From a checkpoint of a small image captioner.
Model: 6.15M parameters, 64-pixel images, encoder activation prelu, encoder widths [128, 192, 288], decoder layers 8, decoder norm layernorm, decoder activation star_relu.
Rows from block 3 of the text decoder, named by matrix and row number. Rows with one number belong to one attention dimension. Each number is 200 + 40 x the weight over its row's rms, rounded and kept within 0 to 999. All counts start at 0.
# q: attention query (decoder.blocks.3.attn.q.weight, 256x256), inputs 0-127
# k: attention key (decoder.blocks.3.attn.k.weight, 256x256), inputs 0-127
q.5,219,180,195,240,198,226,238,193,223,111,206,226,273,234,225,212,203,214,177,243,185,175,255,244,131,229,156,252,176,153,148,194,301,180,188,208,153,196,176,221,242,212,136,210,185,222,134,242,290,185,191,241,205,168,194,206,227,182,145,199,256,187,294,219,148,200,160,209,171,198,203,228,254,275,208,265,189,186,251,129,127,176,245,200,218,146,252,216,244,237,151,220,186,185,247,168,196,223,184,220,206,225,249,300,165,217,236,206,250,152,202,201,212,229,157,182,229,141,175,193,231,234,202,202,199,217,157,149
q.6,219,203,135,211,251,257,220,258,228,179,183,241,189,224,213,218,179,182,220,208,183,241,210,248,273,125,209,225,225,207,182,188,238,205,211,184,180,242,134,185,179,194,58,254,270,196,187,211,182,163,170,217,208,185,207,216,317,202,177,225,205,270,256,202,229,199,177,204,227,174,226,193,159,237,197,216,126,118,242,194,197,266,238,148,224,183,196,222,212,221,189,203,217,155,173,176,121,242,150,207,196,140,95,191,214,235,248,144,278,144,144,226,238,222,191,169,247,136,205,203,225,229,160,174,190,232,242,148
q.7,218,231,194,183,181,219,215,239,206,225,217,177,218,222,169,204,193,204,215,139,255,176,122,192,160,184,285,160,248,243,187,197,133,180,243,181,209,205,261,180,174,144,342,196,141,175,246,199,141,209,207,214,227,300,228,202,112,218,224,215,157,185,141,158,284,227,231,227,274,206,208,224,179,177,191,140,269,256,262,225,204,178,183,195,138,222,204,245,231,160,244,160,197,168,212,168,191,170,186,193,266,120,171,177,221,185,172,185,166,258,262,190,96,169,242,220,207,161,206,194,148,172,203,198,220,183,165,253
q.8,178,189,225,227,148,115,204,161,194,268,172,152,205,199,131,218,250,229,165,172,194,189,221,162,169,266,191,212,147,186,268,199,156,264,187,176,256,143,223,235,257,199,247,104,204,211,172,211,225,236,270,216,196,195,207,223,145,239,203,136,165,134,185,238,165,198,242,201,210,192,179,227,268,161,209,197,251,236,164,255,231,124,145,215,184,238,226,172,187,209,221,185,177,240,218,230,255,139,253,191,203,278,311,211,186,222,183,230,171,274,194,197,182,217,183,228,147,329,203,197,197,210,255,198,196,180,213,277
q.9,209,175,176,176,250,229,204,188,213,182,219,227,185,210,225,163,158,197,225,226,242,231,191,178,216,136,197,221,213,208,153,198,252,156,217,218,162,250,165,156,180,206,132,291,237,133,201,180,226,168,113,260,238,174,148,178,307,169,195,202,213,251,265,186,211,189,180,159,222,149,206,185,190,293,170,182,192,185,226,214,201,253,234,186,218,155,220,215,201,205,174,211,253,178,180,216,139,289,160,174,216,157,102,254,215,211,257,139,245,106,116,237,239,246,230,186,216,161,177,201,213,226,167,205,179,207,248,159
q.10,105,213,284,262,171,174,147,140,176,243,171,239,176,193,125,224,267,227,220,190,151,207,217,126,220,221,186,195,152,184,199,212,175,208,225,187,129,176,180,132,239,271,170,181,212,165,126,204,277,251,206,214,216,198,229,247,186,180,219,83,217,148,205,205,119,179,283,155,149,202,182,158,221,178,191,212,177,214,186,251,239,151,87,182,272,213,228,182,159,199,157,204,229,211,198,282,229,200,216,154,208,245,241,209,175,241,236,219,217,217,224,235,280,264,176,169,137,258,179,182,224,278,209,252,138,233,193,231
q.11,221,183,220,208,176,182,200,186,186,204,198,206,247,206,196,204,211,239,203,148,210,160,212,229,126,263,221,181,216,235,206,224,177,210,189,186,231,165,234,250,216,162,259,166,122,246,201,199,225,216,247,184,174,208,233,239,81,221,204,208,189,114,178,213,208,204,214,246,189,194,177,218,244,124,194,221,233,260,204,187,168,171,210,240,161,217,206,205,212,141,208,205,165,215,218,200,289,169,241,183,210,217,329,192,180,130,104,229,162,270,267,190,111,169,201,214,197,203,193,188,185,163,235,209,266,155,142,246
q.12,189,230,187,235,260,209,206,219,218,212,173,219,126,187,185,195,210,186,210,227,177,243,231,130,284,124,189,235,193,181,213,216,196,227,201,171,167,210,171,148,230,245,97,184,311,187,170,193,175,176,187,207,202,218,212,178,258,209,169,171,218,234,248,208,199,215,248,161,190,194,208,203,200,233,181,183,128,144,194,239,237,221,168,164,233,193,187,238,198,245,184,166,214,169,158,226,153,209,186,172,163,254,88,206,191,265,237,186,237,139,191,245,279,242,213,143,142,193,233,194,248,237,169,214,165,260,240,176
q.13,190,173,185,222,234,219,182,267,212,202,177,183,103,188,227,160,219,167,248,246,147,253,296,166,328,147,184,200,252,198,216,185,207,204,201,154,185,222,151,145,228,207,67,191,272,232,195,213,175,199,190,151,206,187,214,217,295,211,160,174,212,273,244,222,205,248,208,168,203,179,220,169,192,201,236,236,88,133,146,222,211,254,223,126,263,202,194,215,199,256,172,187,209,169,170,213,155,210,183,208,163,269,93,152,199,217,217,197,240,147,173,228,268,193,149,179,150,189,177,182,228,218,177,190,173,251,224,136
q.14,224,239,180,218,183,153,195,200,179,198,198,203,284,167,197,218,213,213,206,165,169,173,247,259,147,231,228,160,198,198,183,200,162,206,168,186,234,143,248,290,202,149,269,128,150,315,212,198,170,235,273,182,200,180,218,243,138,208,212,233,192,153,160,223,237,221,214,266,163,232,179,198,209,146,192,189,228,220,247,194,207,192,204,210,162,212,198,192,226,155,247,182,167,212,258,176,243,117,203,256,219,197,299,183,222,171,123,231,196,272,253,189,143,91,194,201,239,198,186,187,188,166,253,188,239,155,103,243
q.15,180,202,211,189,206,164,227,161,209,297,219,189,192,255,202,273,222,235,184,158,281,214,87,161,64,248,239,184,205,229,188,229,215,210,198,228,306,185,243,224,161,225,295,141,172,136,188,182,260,166,192,261,217,218,208,183,162,236,286,208,128,165,218,189,202,200,251,193,275,177,197,253,208,220,159,139,318,244,199,243,239,166,144,223,184,197,202,183,181,188,186,194,212,210,217,215,267,234,217,194,212,165,230,293,202,137,211,185,165,252,192,239,170,260,249,255,158,256,195,157,206,224,202,169,226,164,174,222
q.16,233,238,140,285,241,168,182,254,240,186,180,220,208,236,217,199,173,190,171,215,161,170,193,209,262,166,229,206,243,155,147,213,107,168,203,107,128,229,197,252,208,197,159,191,251,255,195,247,119,251,262,126,154,264,211,250,234,283,126,216,218,219,178,200,217,296,210,251,91,226,245,255,171,209,195,209,194,171,263,187,177,221,243,171,124,171,217,238,250,193,207,182,205,184,187,123,134,178,165,205,208,245,159,144,210,182,196,163,258,170,234,172,153,217,184,145,236,163,281,221,215,140,111,222,213,195,138,130
q.17,184,183,199,196,201,162,192,178,208,185,178,207,148,223,202,199,195,160,224,285,212,247,264,166,280,202,152,229,153,180,197,192,271,210,195,232,213,211,123,183,209,241,69,210,282,167,189,182,224,216,173,218,198,96,158,221,323,207,185,167,205,274,260,202,152,173,165,174,182,181,199,179,196,259,214,208,137,140,109,214,202,226,214,173,265,198,181,186,176,235,136,223,223,221,160,218,214,234,216,177,160,250,189,254,168,220,275,191,236,119,127,214,284,259,191,215,178,245,188,183,239,261,212,198,186,209,280,178
k.5,127,209,190,150,242,154,225,211,183,177,234,172,192,180,228,171,189,221,193,126,186,195,160,227,223,112,236,191,219,229,232,209,186,164,268,271,215,247,197,269,218,197,166,140,230,208,254,229,178,236,226,162,174,213,218,284,152,148,184,158,224,199,237,123,232,142,154,247,159,213,179,156,163,158,154,150,178,197,156,194,231,222,167,280,80,211,239,238,159,222,229,254,210,205,201,227,185,239,194,266,266,146,194,164,210,194,297,204,250,188,234,208,122,132,170,278,275,237,154,157,211,131,196,234,183,193,231,258
k.6,122,232,187,184,182,153,185,214,208,228,234,183,229,221,184,199,182,208,165,209,214,185,200,125,208,244,171,174,212,223,183,235,178,184,246,127,180,191,180,154,235,223,189,116,212,282,177,144,286,293,241,266,195,211,190,257,115,187,167,187,199,110,262,174,214,182,206,221,217,219,193,177,176,159,200,173,177,181,146,247,229,239,173,230,234,187,176,223,244,205,172,195,221,164,210,228,247,157,207,88,176,227,204,213,172,175,201,260,177,255,213,198,151,122,252,220,226,219,186,174,161,208,229,207,214,174,148,185
k.7,269,129,270,209,195,227,180,262,186,219,139,245,266,201,183,180,143,148,211,297,187,201,283,186,218,191,180,173,194,152,211,196,213,187,190,197,188,159,211,136,189,147,165,235,201,216,219,215,182,181,178,209,250,176,173,98,201,223,175,246,194,199,171,218,245,229,234,195,222,199,270,197,199,240,231,286,154,218,244,179,134,143,219,148,253,181,173,212,227,193,127,157,140,187,135,171,223,187,196,239,146,243,166,185,170,245,154,194,152,220,159,181,237,170,208,187,192,151,282,221,186,280,155,175,229,246,190,131
k.8,243,157,197,223,212,252,256,119,190,162,153,240,179,168,214,186,214,175,242,148,181,235,194,276,212,162,205,247,202,223,209,145,223,263,173,226,240,195,234,215,188,220,220,303,168,88,199,242,162,122,166,140,183,172,182,156,300,221,215,182,198,251,191,213,157,224,162,171,198,179,153,200,223,251,182,219,217,225,195,157,177,196,241,193,220,205,189,208,168,181,222,212,172,258,144,208,163,258,205,281,211,148,185,179,237,254,134,129,236,192,174,233,241,262,206,192,143,219,188,167,213,201,165,239,206,187,206,235
k.9,134,216,194,194,187,195,175,241,179,252,252,172,249,212,164,183,243,237,200,221,226,169,208,135,216,233,197,167,223,200,202,222,157,137,241,137,136,182,178,208,220,198,184,136,202,294,209,160,227,259,254,249,193,254,204,233,170,173,193,200,254,139,222,180,226,147,255,206,190,195,223,194,169,148,197,186,166,201,161,251,189,197,171,218,215,196,182,202,187,195,204,204,237,167,258,199,201,142,205,116,185,236,197,197,181,180,242,222,196,191,229,202,128,105,191,201,241,186,207,201,143,194,204,239,148,201,132,185
k.10,169,174,140,202,205,168,208,135,247,231,213,192,150,209,175,146,286,185,263,111,201,241,216,218,260,145,198,271,181,303,214,106,168,167,233,248,184,221,195,189,212,152,213,254,205,139,176,185,191,188,252,135,162,166,202,228,302,253,234,219,219,238,196,246,151,158,232,184,186,229,185,210,150,213,154,134,248,208,209,231,184,199,170,252,210,254,156,217,125,204,188,192,186,196,166,156,202,245,261,226,200,197,235,159,205,188,211,182,255,145,189,215,261,277,158,182,179,233,207,200,261,144,247,219,131,193,261,244
k.11,254,127,202,218,225,181,225,192,146,151,119,231,199,163,224,230,197,219,239,192,146,230,201,266,213,139,217,193,187,133,200,178,254,255,146,275,211,229,199,233,164,193,171,255,204,152,202,295,136,125,192,124,223,181,191,134,259,177,184,202,175,270,162,206,190,220,160,207,184,189,189,231,216,270,202,241,187,224,239,90,180,203,235,165,199,187,223,194,201,181,214,222,207,255,141,205,176,236,228,326,195,192,186,164,186,215,203,119,250,207,208,179,231,237,188,203,224,189,226,190,252,212,182,210,192,227,251,208
k.12,168,225,185,163,160,221,190,159,238,268,275,158,191,255,147,160,231,159,167,214,241,199,178,140,185,262,218,195,188,269,149,184,207,135,238,158,161,201,176,167,219,148,240,181,163,211,166,113,271,274,225,236,219,182,201,268,180,260,268,190,199,179,230,225,190,168,237,206,225,199,194,170,133,137,205,182,212,148,182,283,214,213,144,219,244,233,154,179,216,167,212,207,183,160,250,184,259,178,224,114,205,186,197,248,206,182,194,294,147,229,166,224,185,196,245,198,176,219,197,203,126,171,267,196,203,158,174,224
k.13,195,234,175,184,140,210,193,142,254,244,230,179,214,244,153,205,194,181,190,195,234,173,169,133,134,283,218,167,192,210,143,229,184,139,219,154,180,208,163,171,197,192,295,165,173,209,130,136,260,256,202,285,189,221,243,251,130,232,269,215,217,163,228,165,207,179,233,219,224,214,208,208,164,137,189,163,242,213,177,333,188,256,191,230,169,184,223,178,237,171,216,205,209,188,240,175,226,158,233,110,205,175,230,247,227,201,183,283,158,238,209,185,185,198,284,189,181,203,162,186,149,188,231,163,218,155,184,190
k.14,249,131,218,231,221,158,224,226,156,126,124,214,135,178,268,195,136,201,209,184,140,220,188,209,252,147,202,198,237,191,189,150,269,266,167,255,211,234,199,211,195,227,205,257,251,187,235,262,158,153,155,131,188,152,215,175,241,204,143,174,177,237,218,204,211,256,159,194,183,203,190,221,235,258,201,217,207,212,238,103,224,176,250,195,215,199,244,226,212,218,178,199,217,285,130,190,144,293,195,279,206,193,191,171,204,172,214,120,224,199,229,217,234,230,197,217,196,245,210,177,251,190,146,171,233,211,231,227
k.15,195,174,323,250,185,248,215,186,167,177,94,266,247,174,254,196,225,217,194,238,145,191,274,234,243,182,178,177,239,148,235,141,197,215,172,202,220,196,250,205,187,205,155,256,164,186,248,259,200,108,203,171,226,181,171,135,204,273,201,220,173,219,202,259,192,231,194,190,191,196,193,187,215,169,189,257,173,194,227,180,156,149,237,176,258,202,210,176,153,208,145,202,116,202,131,187,220,189,194,223,154,197,192,176,158,274,150,117,191,188,189,181,223,219,134,194,196,184,263,216,168,276,156,275,180,249,184,186
k.16,168,170,181,167,201,175,203,258,190,205,229,191,254,196,225,211,128,176,225,239,189,213,162,172,229,167,201,159,176,246,124,193,230,199,147,221,157,224,132,107,214,188,149,171,238,252,218,211,224,245,209,231,247,146,181,153,196,241,169,244,224,206,285,168,269,210,209,243,251,205,204,179,160,218,202,159,154,133,211,179,222,239,180,232,229,185,134,227,239,224,187,232,164,183,161,226,182,189,210,146,167,225,194,153,159,218,269,263,169,260,233,264,208,163,206,210,241,228,182,149,205,239,219,176,199,157,179,214
k.17,124,285,165,207,181,190,204,100,245,199,288,198,187,208,153,195,244,225,193,142,223,175,126,168,139,247,209,213,209,218,191,201,158,202,236,165,203,203,184,251,152,236,240,194,149,180,153,156,252,243,212,211,154,239,223,277,166,185,225,130,212,154,211,183,132,147,180,187,171,170,148,224,207,113,199,169,253,199,185,253,244,213,194,236,167,222,220,185,176,214,250,217,252,195,290,224,202,188,185,131,293,178,256,249,259,171,213,219,222,177,207,193,184,211,203,191,181,223,93,214,189,166,205,242,141,158,165,229