A small image captioner, trained from scratch: batches of 192.
Rows from block 5 of the image encoder of a small image captioner, named by matrix and row number. Rows with one number belong to one channel. Each number is 128 + 32 x the weight over its row's rms, rounded and kept within 0 to 255. All counts start at 0.
Before each channel's rows are labels from the 100 images, of 14976, where the channel reaches its highest value: "place" is the part of the image that holds the peak. Only what is clearly more common there than usual is listed. The data: photos of plants and fungi (iNaturalist). In brackets: how many of the 100, against the usual share in percent.
# sq0: squeeze pointwise conv (encoder.blocks.5.sq.0.weight, 48x192x1x1), inputs 0-95
# e10: expand pointwise conv (encoder.blocks.5.e1.0.weight, 96x48x1x1, transposed), outputs 0-95
# e30: expand 3x3 conv (encoder.blocks.5.e3.0.weight, 96x48x3x3, transposed, each kernel summed), outputs 0-95

place: centre (47 vs 14.1)
sq0.43 [131 125 122  90 133 123 149 147 134  95  97 134 122 114 137  98 160 128 118 116 103 125 107 146 102 137  88 135 139  98  94 139 148 132 146 132  98 138 149 149 116 148  90 141  93 169 126 136 127 148 147 131 157 104 118  96 134  91 105 122 139 104 133 131 106 102  96 105 141 160 107  87 161 145 160  99  89 146 130 129  80 132 123 133 122  93 122  97 144 146 121 111 144  97 155 143]
e10.43 [108  69  65 131 101 124 137 105 177 103 143 147 101 135 126 132 111 111 142 102  72 132 113 168 111 105 134  96 144 116 124  66 112 152  82 126  91  94 110  79 139 109 105 137  85 144  76 109 111  87 130  71 128  78 160 103 123 112 158 127  74 126 120 129 140 160  68  78  77  69 171 154  88 173 141 129 121  77 144 130 131  78 147  58 136 164 144 107 132  78 127 143 130  76  71  75]
e30.43 [149 152 116 120 145 184 139 184 175 122  85 104 168 149 128  78 102 186 160  93  91 138 162 154 146 127  82 144  95 157 108 109 161 133 120 160 116  86 144 104  55 142  96 144 115 122 147 170 128 115 130 131 128  79  82 107  77  70  93 137 122 110 154 188 100  95 187  71 169 125 155  91 112 172  85 121 124  83 151  93  98 144 155  75  90 159 117 136  92 168 169 138 127 130  81 111]

place: centre (38 vs 14.1)
sq0.19 [121 153 140  21 167 108 163 172 163  82  77 125 150  92 151  86 181 100 169  80  98 135  80 119  60 154  71 114 161  90  85 150 150 105 116 105 137 140 174 160  82 174  58 166  57 167 122 124  88 115 167 142 182  92 124  79 148  75 102 142 128  72 109 151 140 145  85  68 150 165 126  42 186 161 158  75 104 147 153  99  24 118 108 141  92  73 149 128 162 110 155  96 147  75 175 113]
e10.19 [106  69 104 152 117 104 143 113 152 127 142 124  83 129 127 123 143 102 157 102 104 158 125 169 104 115 120  92 139  94 144  57 122 118  91 159 110 115 108  94 140 120  95 145  89 144  71 130  87  95 156  77 111  81 156 100 159  87 149 132  63 133 113 136 162 176  97  83  91  92 167 154  91 116 177 136 117  82 157 131 122  67 128  40 153 143 129  64 156  96 141 135 113  67  68  92]
e30.19 [113  92 123 116 166 163 105 154 146 111 111 100 148 144 133 120  92 200 163  95 103 117 148  94 163  85 128  84 116  94  67  81 132 104 113 154 112  66 113 115 110 135 111 145 111 110 153 185  84 133  95  82 109 121  84  67 118  96 125  77 100 117 127 195 115 118 198 112 124  75 135 119 111 153 112  82  71  67  99 124  78 100 122 116 113 143  87 115 124 178 176 108 127  93 113  72]

place: top centre (30 vs 11.7)
sq0.23 [124 127 145 196 140 155 103  71 129 135 138 115 136 130 101 156 105 124 137 168 157  96 141 123 122 106 181 115 125 114 146  98 142 139  93 123 170 131 112  96 142 109 155 126 180 101 123 129 115 133  96 140 104 166 155 143 138 155 134 140 125 145 132 119 141 150 158 172 137 111 153 169 126 118 146 159 169 118 130 126 152 120 149 160 130 140 130 148  99 134 117 179 148 169 128 133]
e10.23 [ 77 124 110 163 161 159 160 115 174 163 169 178 120 147 202 173 103 105 178 137 128 182 101 157  96 131 179 140 187  87 156 125 122 185 116 116 133 139 115 119 154  87 125 150 105 165 144 111 140 123 164  96 198 115 184 106 142  97 167 156 105 154 180 106 171 161 134 125 149  99 166 158 122 156 178 143 112 107 175 172 115 110 169 106 156 133 174 105 157 117 160 163 190 105 110 128]
e30.23 [ 72  93 201 117 173 142 148  91 141 151 168 105 127 130 163 178 142 115 122 108 104 103 121 108 162 116 145 139 147 123  87 154 155 117 136  94 173 131 116 126 198 175 160 134 128 125  95  67 110 129 142 121  99 159 133 112 187 219 182 102 132 191  84 107 136 158 126 207 162 130 110 158 144 146 137 162  89  92 151 189 158  89 154 164 177 136  99 116 178 140 145 113 130 116 137 128]

place: centre (37 vs 14.1)
sq0.47 [134 180 159  89 155 122 159 122 145  90  95 143 135 122 120 116 156 130 149 114  96 132  96 132 111 141  81 171 160  90 100 134 171 128 158 122 158 139 145 113 126 143 103 158  79 167 181 159  87 134 138 143 168 101 138  80 130  71  96 164 130  94 136 140 145 158 108 101 157 135 148  74 147 159 181 109 106 114 113  87  78 135 141 142  73  73 169 151 161 133 117 125 167 113 169 164]
e10.47 [ 55 117  76 118  91 116 115  61 107  95 108 132  89 144 146 127 142  79 118  95  94 119  70 141  74  94 123  93 120  70 116  87  77 113  96 128  72  74  72  97 134  66  91 120  79 121 110  99 121  94 124 101  96  83 121  81 142  91 127 127 115 139 121 129 129 122  72 108  94  80 132 120  90 110 128 129  71  92 113 121  70  94 120 108 122 104  98 124 127  81 124 121 109  78  77  99]
e30.47 [ 87 105 122 119 164 165 110 151 145 102 126 114 138 115 120  99 127 207 127  88  86  82 133  91 144  95  68  86  74  92 123 128 153  99  98 133  84 130 112  80 103 129  91 129 101  79 144 132 100 104  90  92  90  88 143 106 109 128  94  88 129 104 124 210  85  92 196 106 147 103 133  77  97 146  87 119 106 131 110  78  97  97 139  85  85 125 108  88  92 181 149 100 103 122  69 121]

place: centre (41 vs 14.1)
sq0.25 [118 116 111  80  99 115 124 141 103  97  88 128 104 130 135 125 112 121 108 113 122 103 120 137  97 125  77 139  98 128 102 123 109 145 137 117  97 108 118 123 129 130 103 122  86 130  94 127 122 134 139 112 146 123 106 106 120  86 121 104 132 128 130 129  90  96 125  90 111 127  98  80 126 130 147 110 128 130 122 124  90 128 126  98 118  84 108 105 130 140 129 114 102 116 118 136]
e10.25 [157  63  89 129 111 118 121 146 150 153 131 133  78 116 130 140  89 153 133 158  85 128 146 162 113  98 148 119 128 132 134  92 158 116  52 141 115 128 155 109 131 142  59 122  91 158  86 138 101  93 124  73  76  91 109 126 138 110  86 168  83  90 139 148 138 146  87  71  79  87 160 161  86 161 136 135 146  65 150 123 136  63 148  71 133 153 141  72 117 120 144 142 105  76  66  64]
e30.25 [105 178 160 113 156 203 148 149 144 161 158  94 154 185 147 123 184 162 143 118  73 141 202 119 151 117 116 128 107 105  62 133 157 127 181 150 134 153 139  95 140 175 122 168 127  78 149 195 113 149 134 110 125  95  76  90  82  92 114 108 130 144 168 154  91 141 184 116 169  74 172 108 132 157  99 106 109 159 140 132  93 141 161  83  99 162  94 111 125 158 167 141 164 102 106 103]

place: middle right (36 vs 11.7); top right (27 vs 9.8)
sq0.41 [ 98 109  90 175  87 130 115  95  72 113 174 128  83 158  85 108  90 125  71 109 134 116 161 125 149  78 155 139  75 129 143 107  48 140 144 149 102 102  66 108 129  79 145  85 161  77  50 129 142 118  73  77  93 130 106 148  87 157 141 103 136 138 134  85  76 101 101 154  68  72  83 167  71  66 118 137 125 103  85 114 159 139 126  85 130 130  52 105  81 134  80 127  98 126  87 133]
e10.41 [164  92 104 103 198 145 116 104 118  88 115 166 120  79 138 154  59 129 124 174 121 120 129  57 102 158 104 174  81 159 124 131 168 167  81  63 101 150 120 127 106 162 141 123 124  94 107 112 143 146 103 135 115  86  95 198  77  84  48 142  94 127 160  38 143 119 124 165 104 137 139 175 132 112  96 105 144  89 158 155 126 114 124 105 123 104 146  74 139  80 133 134 128 126 136 117]
e30.41 [ 71 107 151 160 103 121  59  71  96 146 104 121  76 148 129 144  96 127  86 101 129 101 149  81 123 126  95 120  94  66 111 137 101  84 109  85 132 100  56 100 137 131 125  93 138  88  70  60 113 138  73  96  89 120  94 108 160 166  99  93 149 155  80 104  92 150 125  92 113 146 105 102 151  82 145 175 146  84  99 112 155  76 108 132  98  91 123 112  96  78 116  86 134 158 101 134]

place: centre (36 vs 14.1)
sq0.45 [150 165 156  59 154 117 148 191 163  85  83 140 142 115 193  96 151 136 137  89  81 131 113 130 107 197  85 141 175 111  95 175 142 122 144 131 117 163 162 176 107 158  97 154 101 171 155 132 128 123 162 175 180  84 149 117 141  85  92 169 125 104 130 162 140 134  85  75 141 163 145  67 168 154 169  90  86 163 158 115  70 129 126 143 103  77 145 132 142 137 199  62 155  92 158 140]
e10.45 [120  76 125 170 164 159 115 124 151 156 121 109 164 142 136 167 154 143 150 125 180 169 169 172 183 145 149 149 159 153 115 135 127 162 115 153  95 192 137 195 144 121 147 166 140 159 143 133  19 134 146 115 128 149 146 122 139 165 148 113  62 148 182 153 187 176 149  79 115 140 165 126 128 124 188  93 145 163 137 161 139 120 134  51 155 116 123  67 157 145 103 140 166 108 129 124]
e30.45 [ 94  92  90  95 157 173 103 133 143 139 147 135 142 139 117  82 125 180 128 158 116 123 134 114 145  99  91  91  82 106 128 116 131  97 134 126 153 119 102  97  67 104  77 131  86 104 138 169 115  72  74 100 104  78 106 134 128 132  86 102  81  88 104 191  89  74 219 159 122  94 111  92 122 145 136 114 114 118  95 139 116 118 112  78 105 125  80  97  85 206 186 103  95 134  90 138]

place: centre (37 vs 14.1)
sq0.13 [138 143 158  86 176 130 167 170 142  89  86 160 158 124 150  85 180 127 140 115 103 126  94 156  97 165  60 160 175 123  83 130 161 139 162 139 129 125 157 149 116 186  81 171  83 181 160 149  90 149 147 145 184  90 141  82 151  78 106 144 139 119 167 146 149 145 101  53 141 178 148  70 162 157 192  89  73 147 137 130  80 155 138 123 124 102 158 131 159 174 145  87 151 110 177 173]
e10.13 [108  84  84 136  86 122 142 102 146 111 135 131  82 147 129 129 112 108 146  97  84 138 102 144  69  90 132  82 129 107 130  67  97 118  78 148  71  87 105 101 141 104  80 138  95 139  72 106  98  97 128  77 135  77 149 111 142  99 159 124  82 122 126 134 161 156  72  80  73  78 156 156  93 167 147 133 108  66 154 139 101  95 131  76 137 153 141  92 118  66 133 133 130  73  76  75]
e30.13 [132 137  90  91 136 189 120 165 159  86  77  97 158 118 109  86  69 157 129  93 115 137 135 124 129 116 103 112 100 118 100  79 157 127 109 144  75  60 136 130  71  86  91 156 109 108 146 161 121 130  98 120 120  97  68  89  76  69 101 115 104 116 137 158 107  98 168  80 136 102 164  99  84 170  74  91 109  59 118  64  82 129 144 107  97 136 105 128  91 140 174 122 123 111 113  85]

place: centre (40 vs 14.1); top centre (29 vs 11.7)
sq0.4 [134 165 163  78 147 114 172 121 170 100 110 133 168 109 141  73 165 100 169 112  63 127 124 145  98 133  99 136 140  69  83 134 179  99 131 119 163 151 168 137 107 171  83 157  66 146 165 117 107 123 126 151 145  71 185  87 165  85 126 164 119  81 115 153 169 172  80  77 157 155 171  89 157 176 160  81  94 140 128  81  67 121 125 153  68  67 171 177 159  97 131  68 166  65 185 127]
e10.4 [ 83  76  92 148 115 128 115  77 152 133 101 147  82 143 157 124 166  70 136 104 110 124  96 152 110 114 133 110 149  91 118  92 101 116  71 147  96  91  78  99 130  77  85 142  83 139 102  88 115  94 125 101  83  76 148  98 157  85 113 142  97 163 125 135 154 150  76  73  70  86 152 135  87 104 165 133  72  77 137 132  90  72 145  84 156 113  89 118 140  90 140 143 141  73  81  93]
e30.4 [ 88  78 113 115 156 157  92 112 138  98 145 107 113 115 119  94 145 208 105 118 123  95 127  86 138  85  86  78  89  81 118 123 128  76 105 115 113 126  87 102 124 117  96 121  93  96 113 126  78 100  68  77  84  85 129 118 127 128 106  71 102 116  93 204  79 103 209 127 113 102 110  88 110 127 102 112 107 123  84 106 113  97 107 102  82 112 110  84 104 196 154  98 103 108 100 114]

place: top right (28 vs 9.8); middle right (28 vs 11.7)
sq0.26 [121 115  85 137  88 110 103 104 126 115 137 169  90 120 117  91  94 121  84 114  98 114 139 144 143 122 120 154  96 100 141 124  96 125 170 152 105 114 115 124 135 109 151  87 124  91  92 144 135 156 135 125 114 122 119 150  77 147 147 113 150 125 155 125  87 126 103 145  87  92  91 123 100 101 125 152  91 139 148 103 120 148 122 122 107  83 102 107 103 154 137  96 115  94  94 152]
e10.26 [120 122 119 123 142 128 112 128 126   0  80  99 109  56 141 124 110 107 137 157 154  61 107  82  90 133 134 189 113 120 133 135 139 135  91  94 137 119  93 121  91 144  81  90 113  43  78 101  68 132 141 134 143 115  93 124 137  66  81 101  91 127 114 101 102 117 125 171 117 131 113 173 120  55 120 129 132 106 124 100 123 131 137  98 127 100 147 101 161 170 157 175 153 145 124 118]
e30.26 [131 102 101 135 113 121 101  92 102  87  79 126  93 119 111 101  72 120  88 103 125 113 136 131 104 111  95 117 101 101 128  77  80  98  70  84 110  73  78 126  93  96  77  88 130 134  84 117 120 102  78 121 121  77  89  99 132 139  84 119  85 109  69 102 101  85 119  91  68 126  83  78 120  97 127 136 146  61  88 102 115 123  78  93  62  88 106 132  75 115 135 118  91 144 108 131]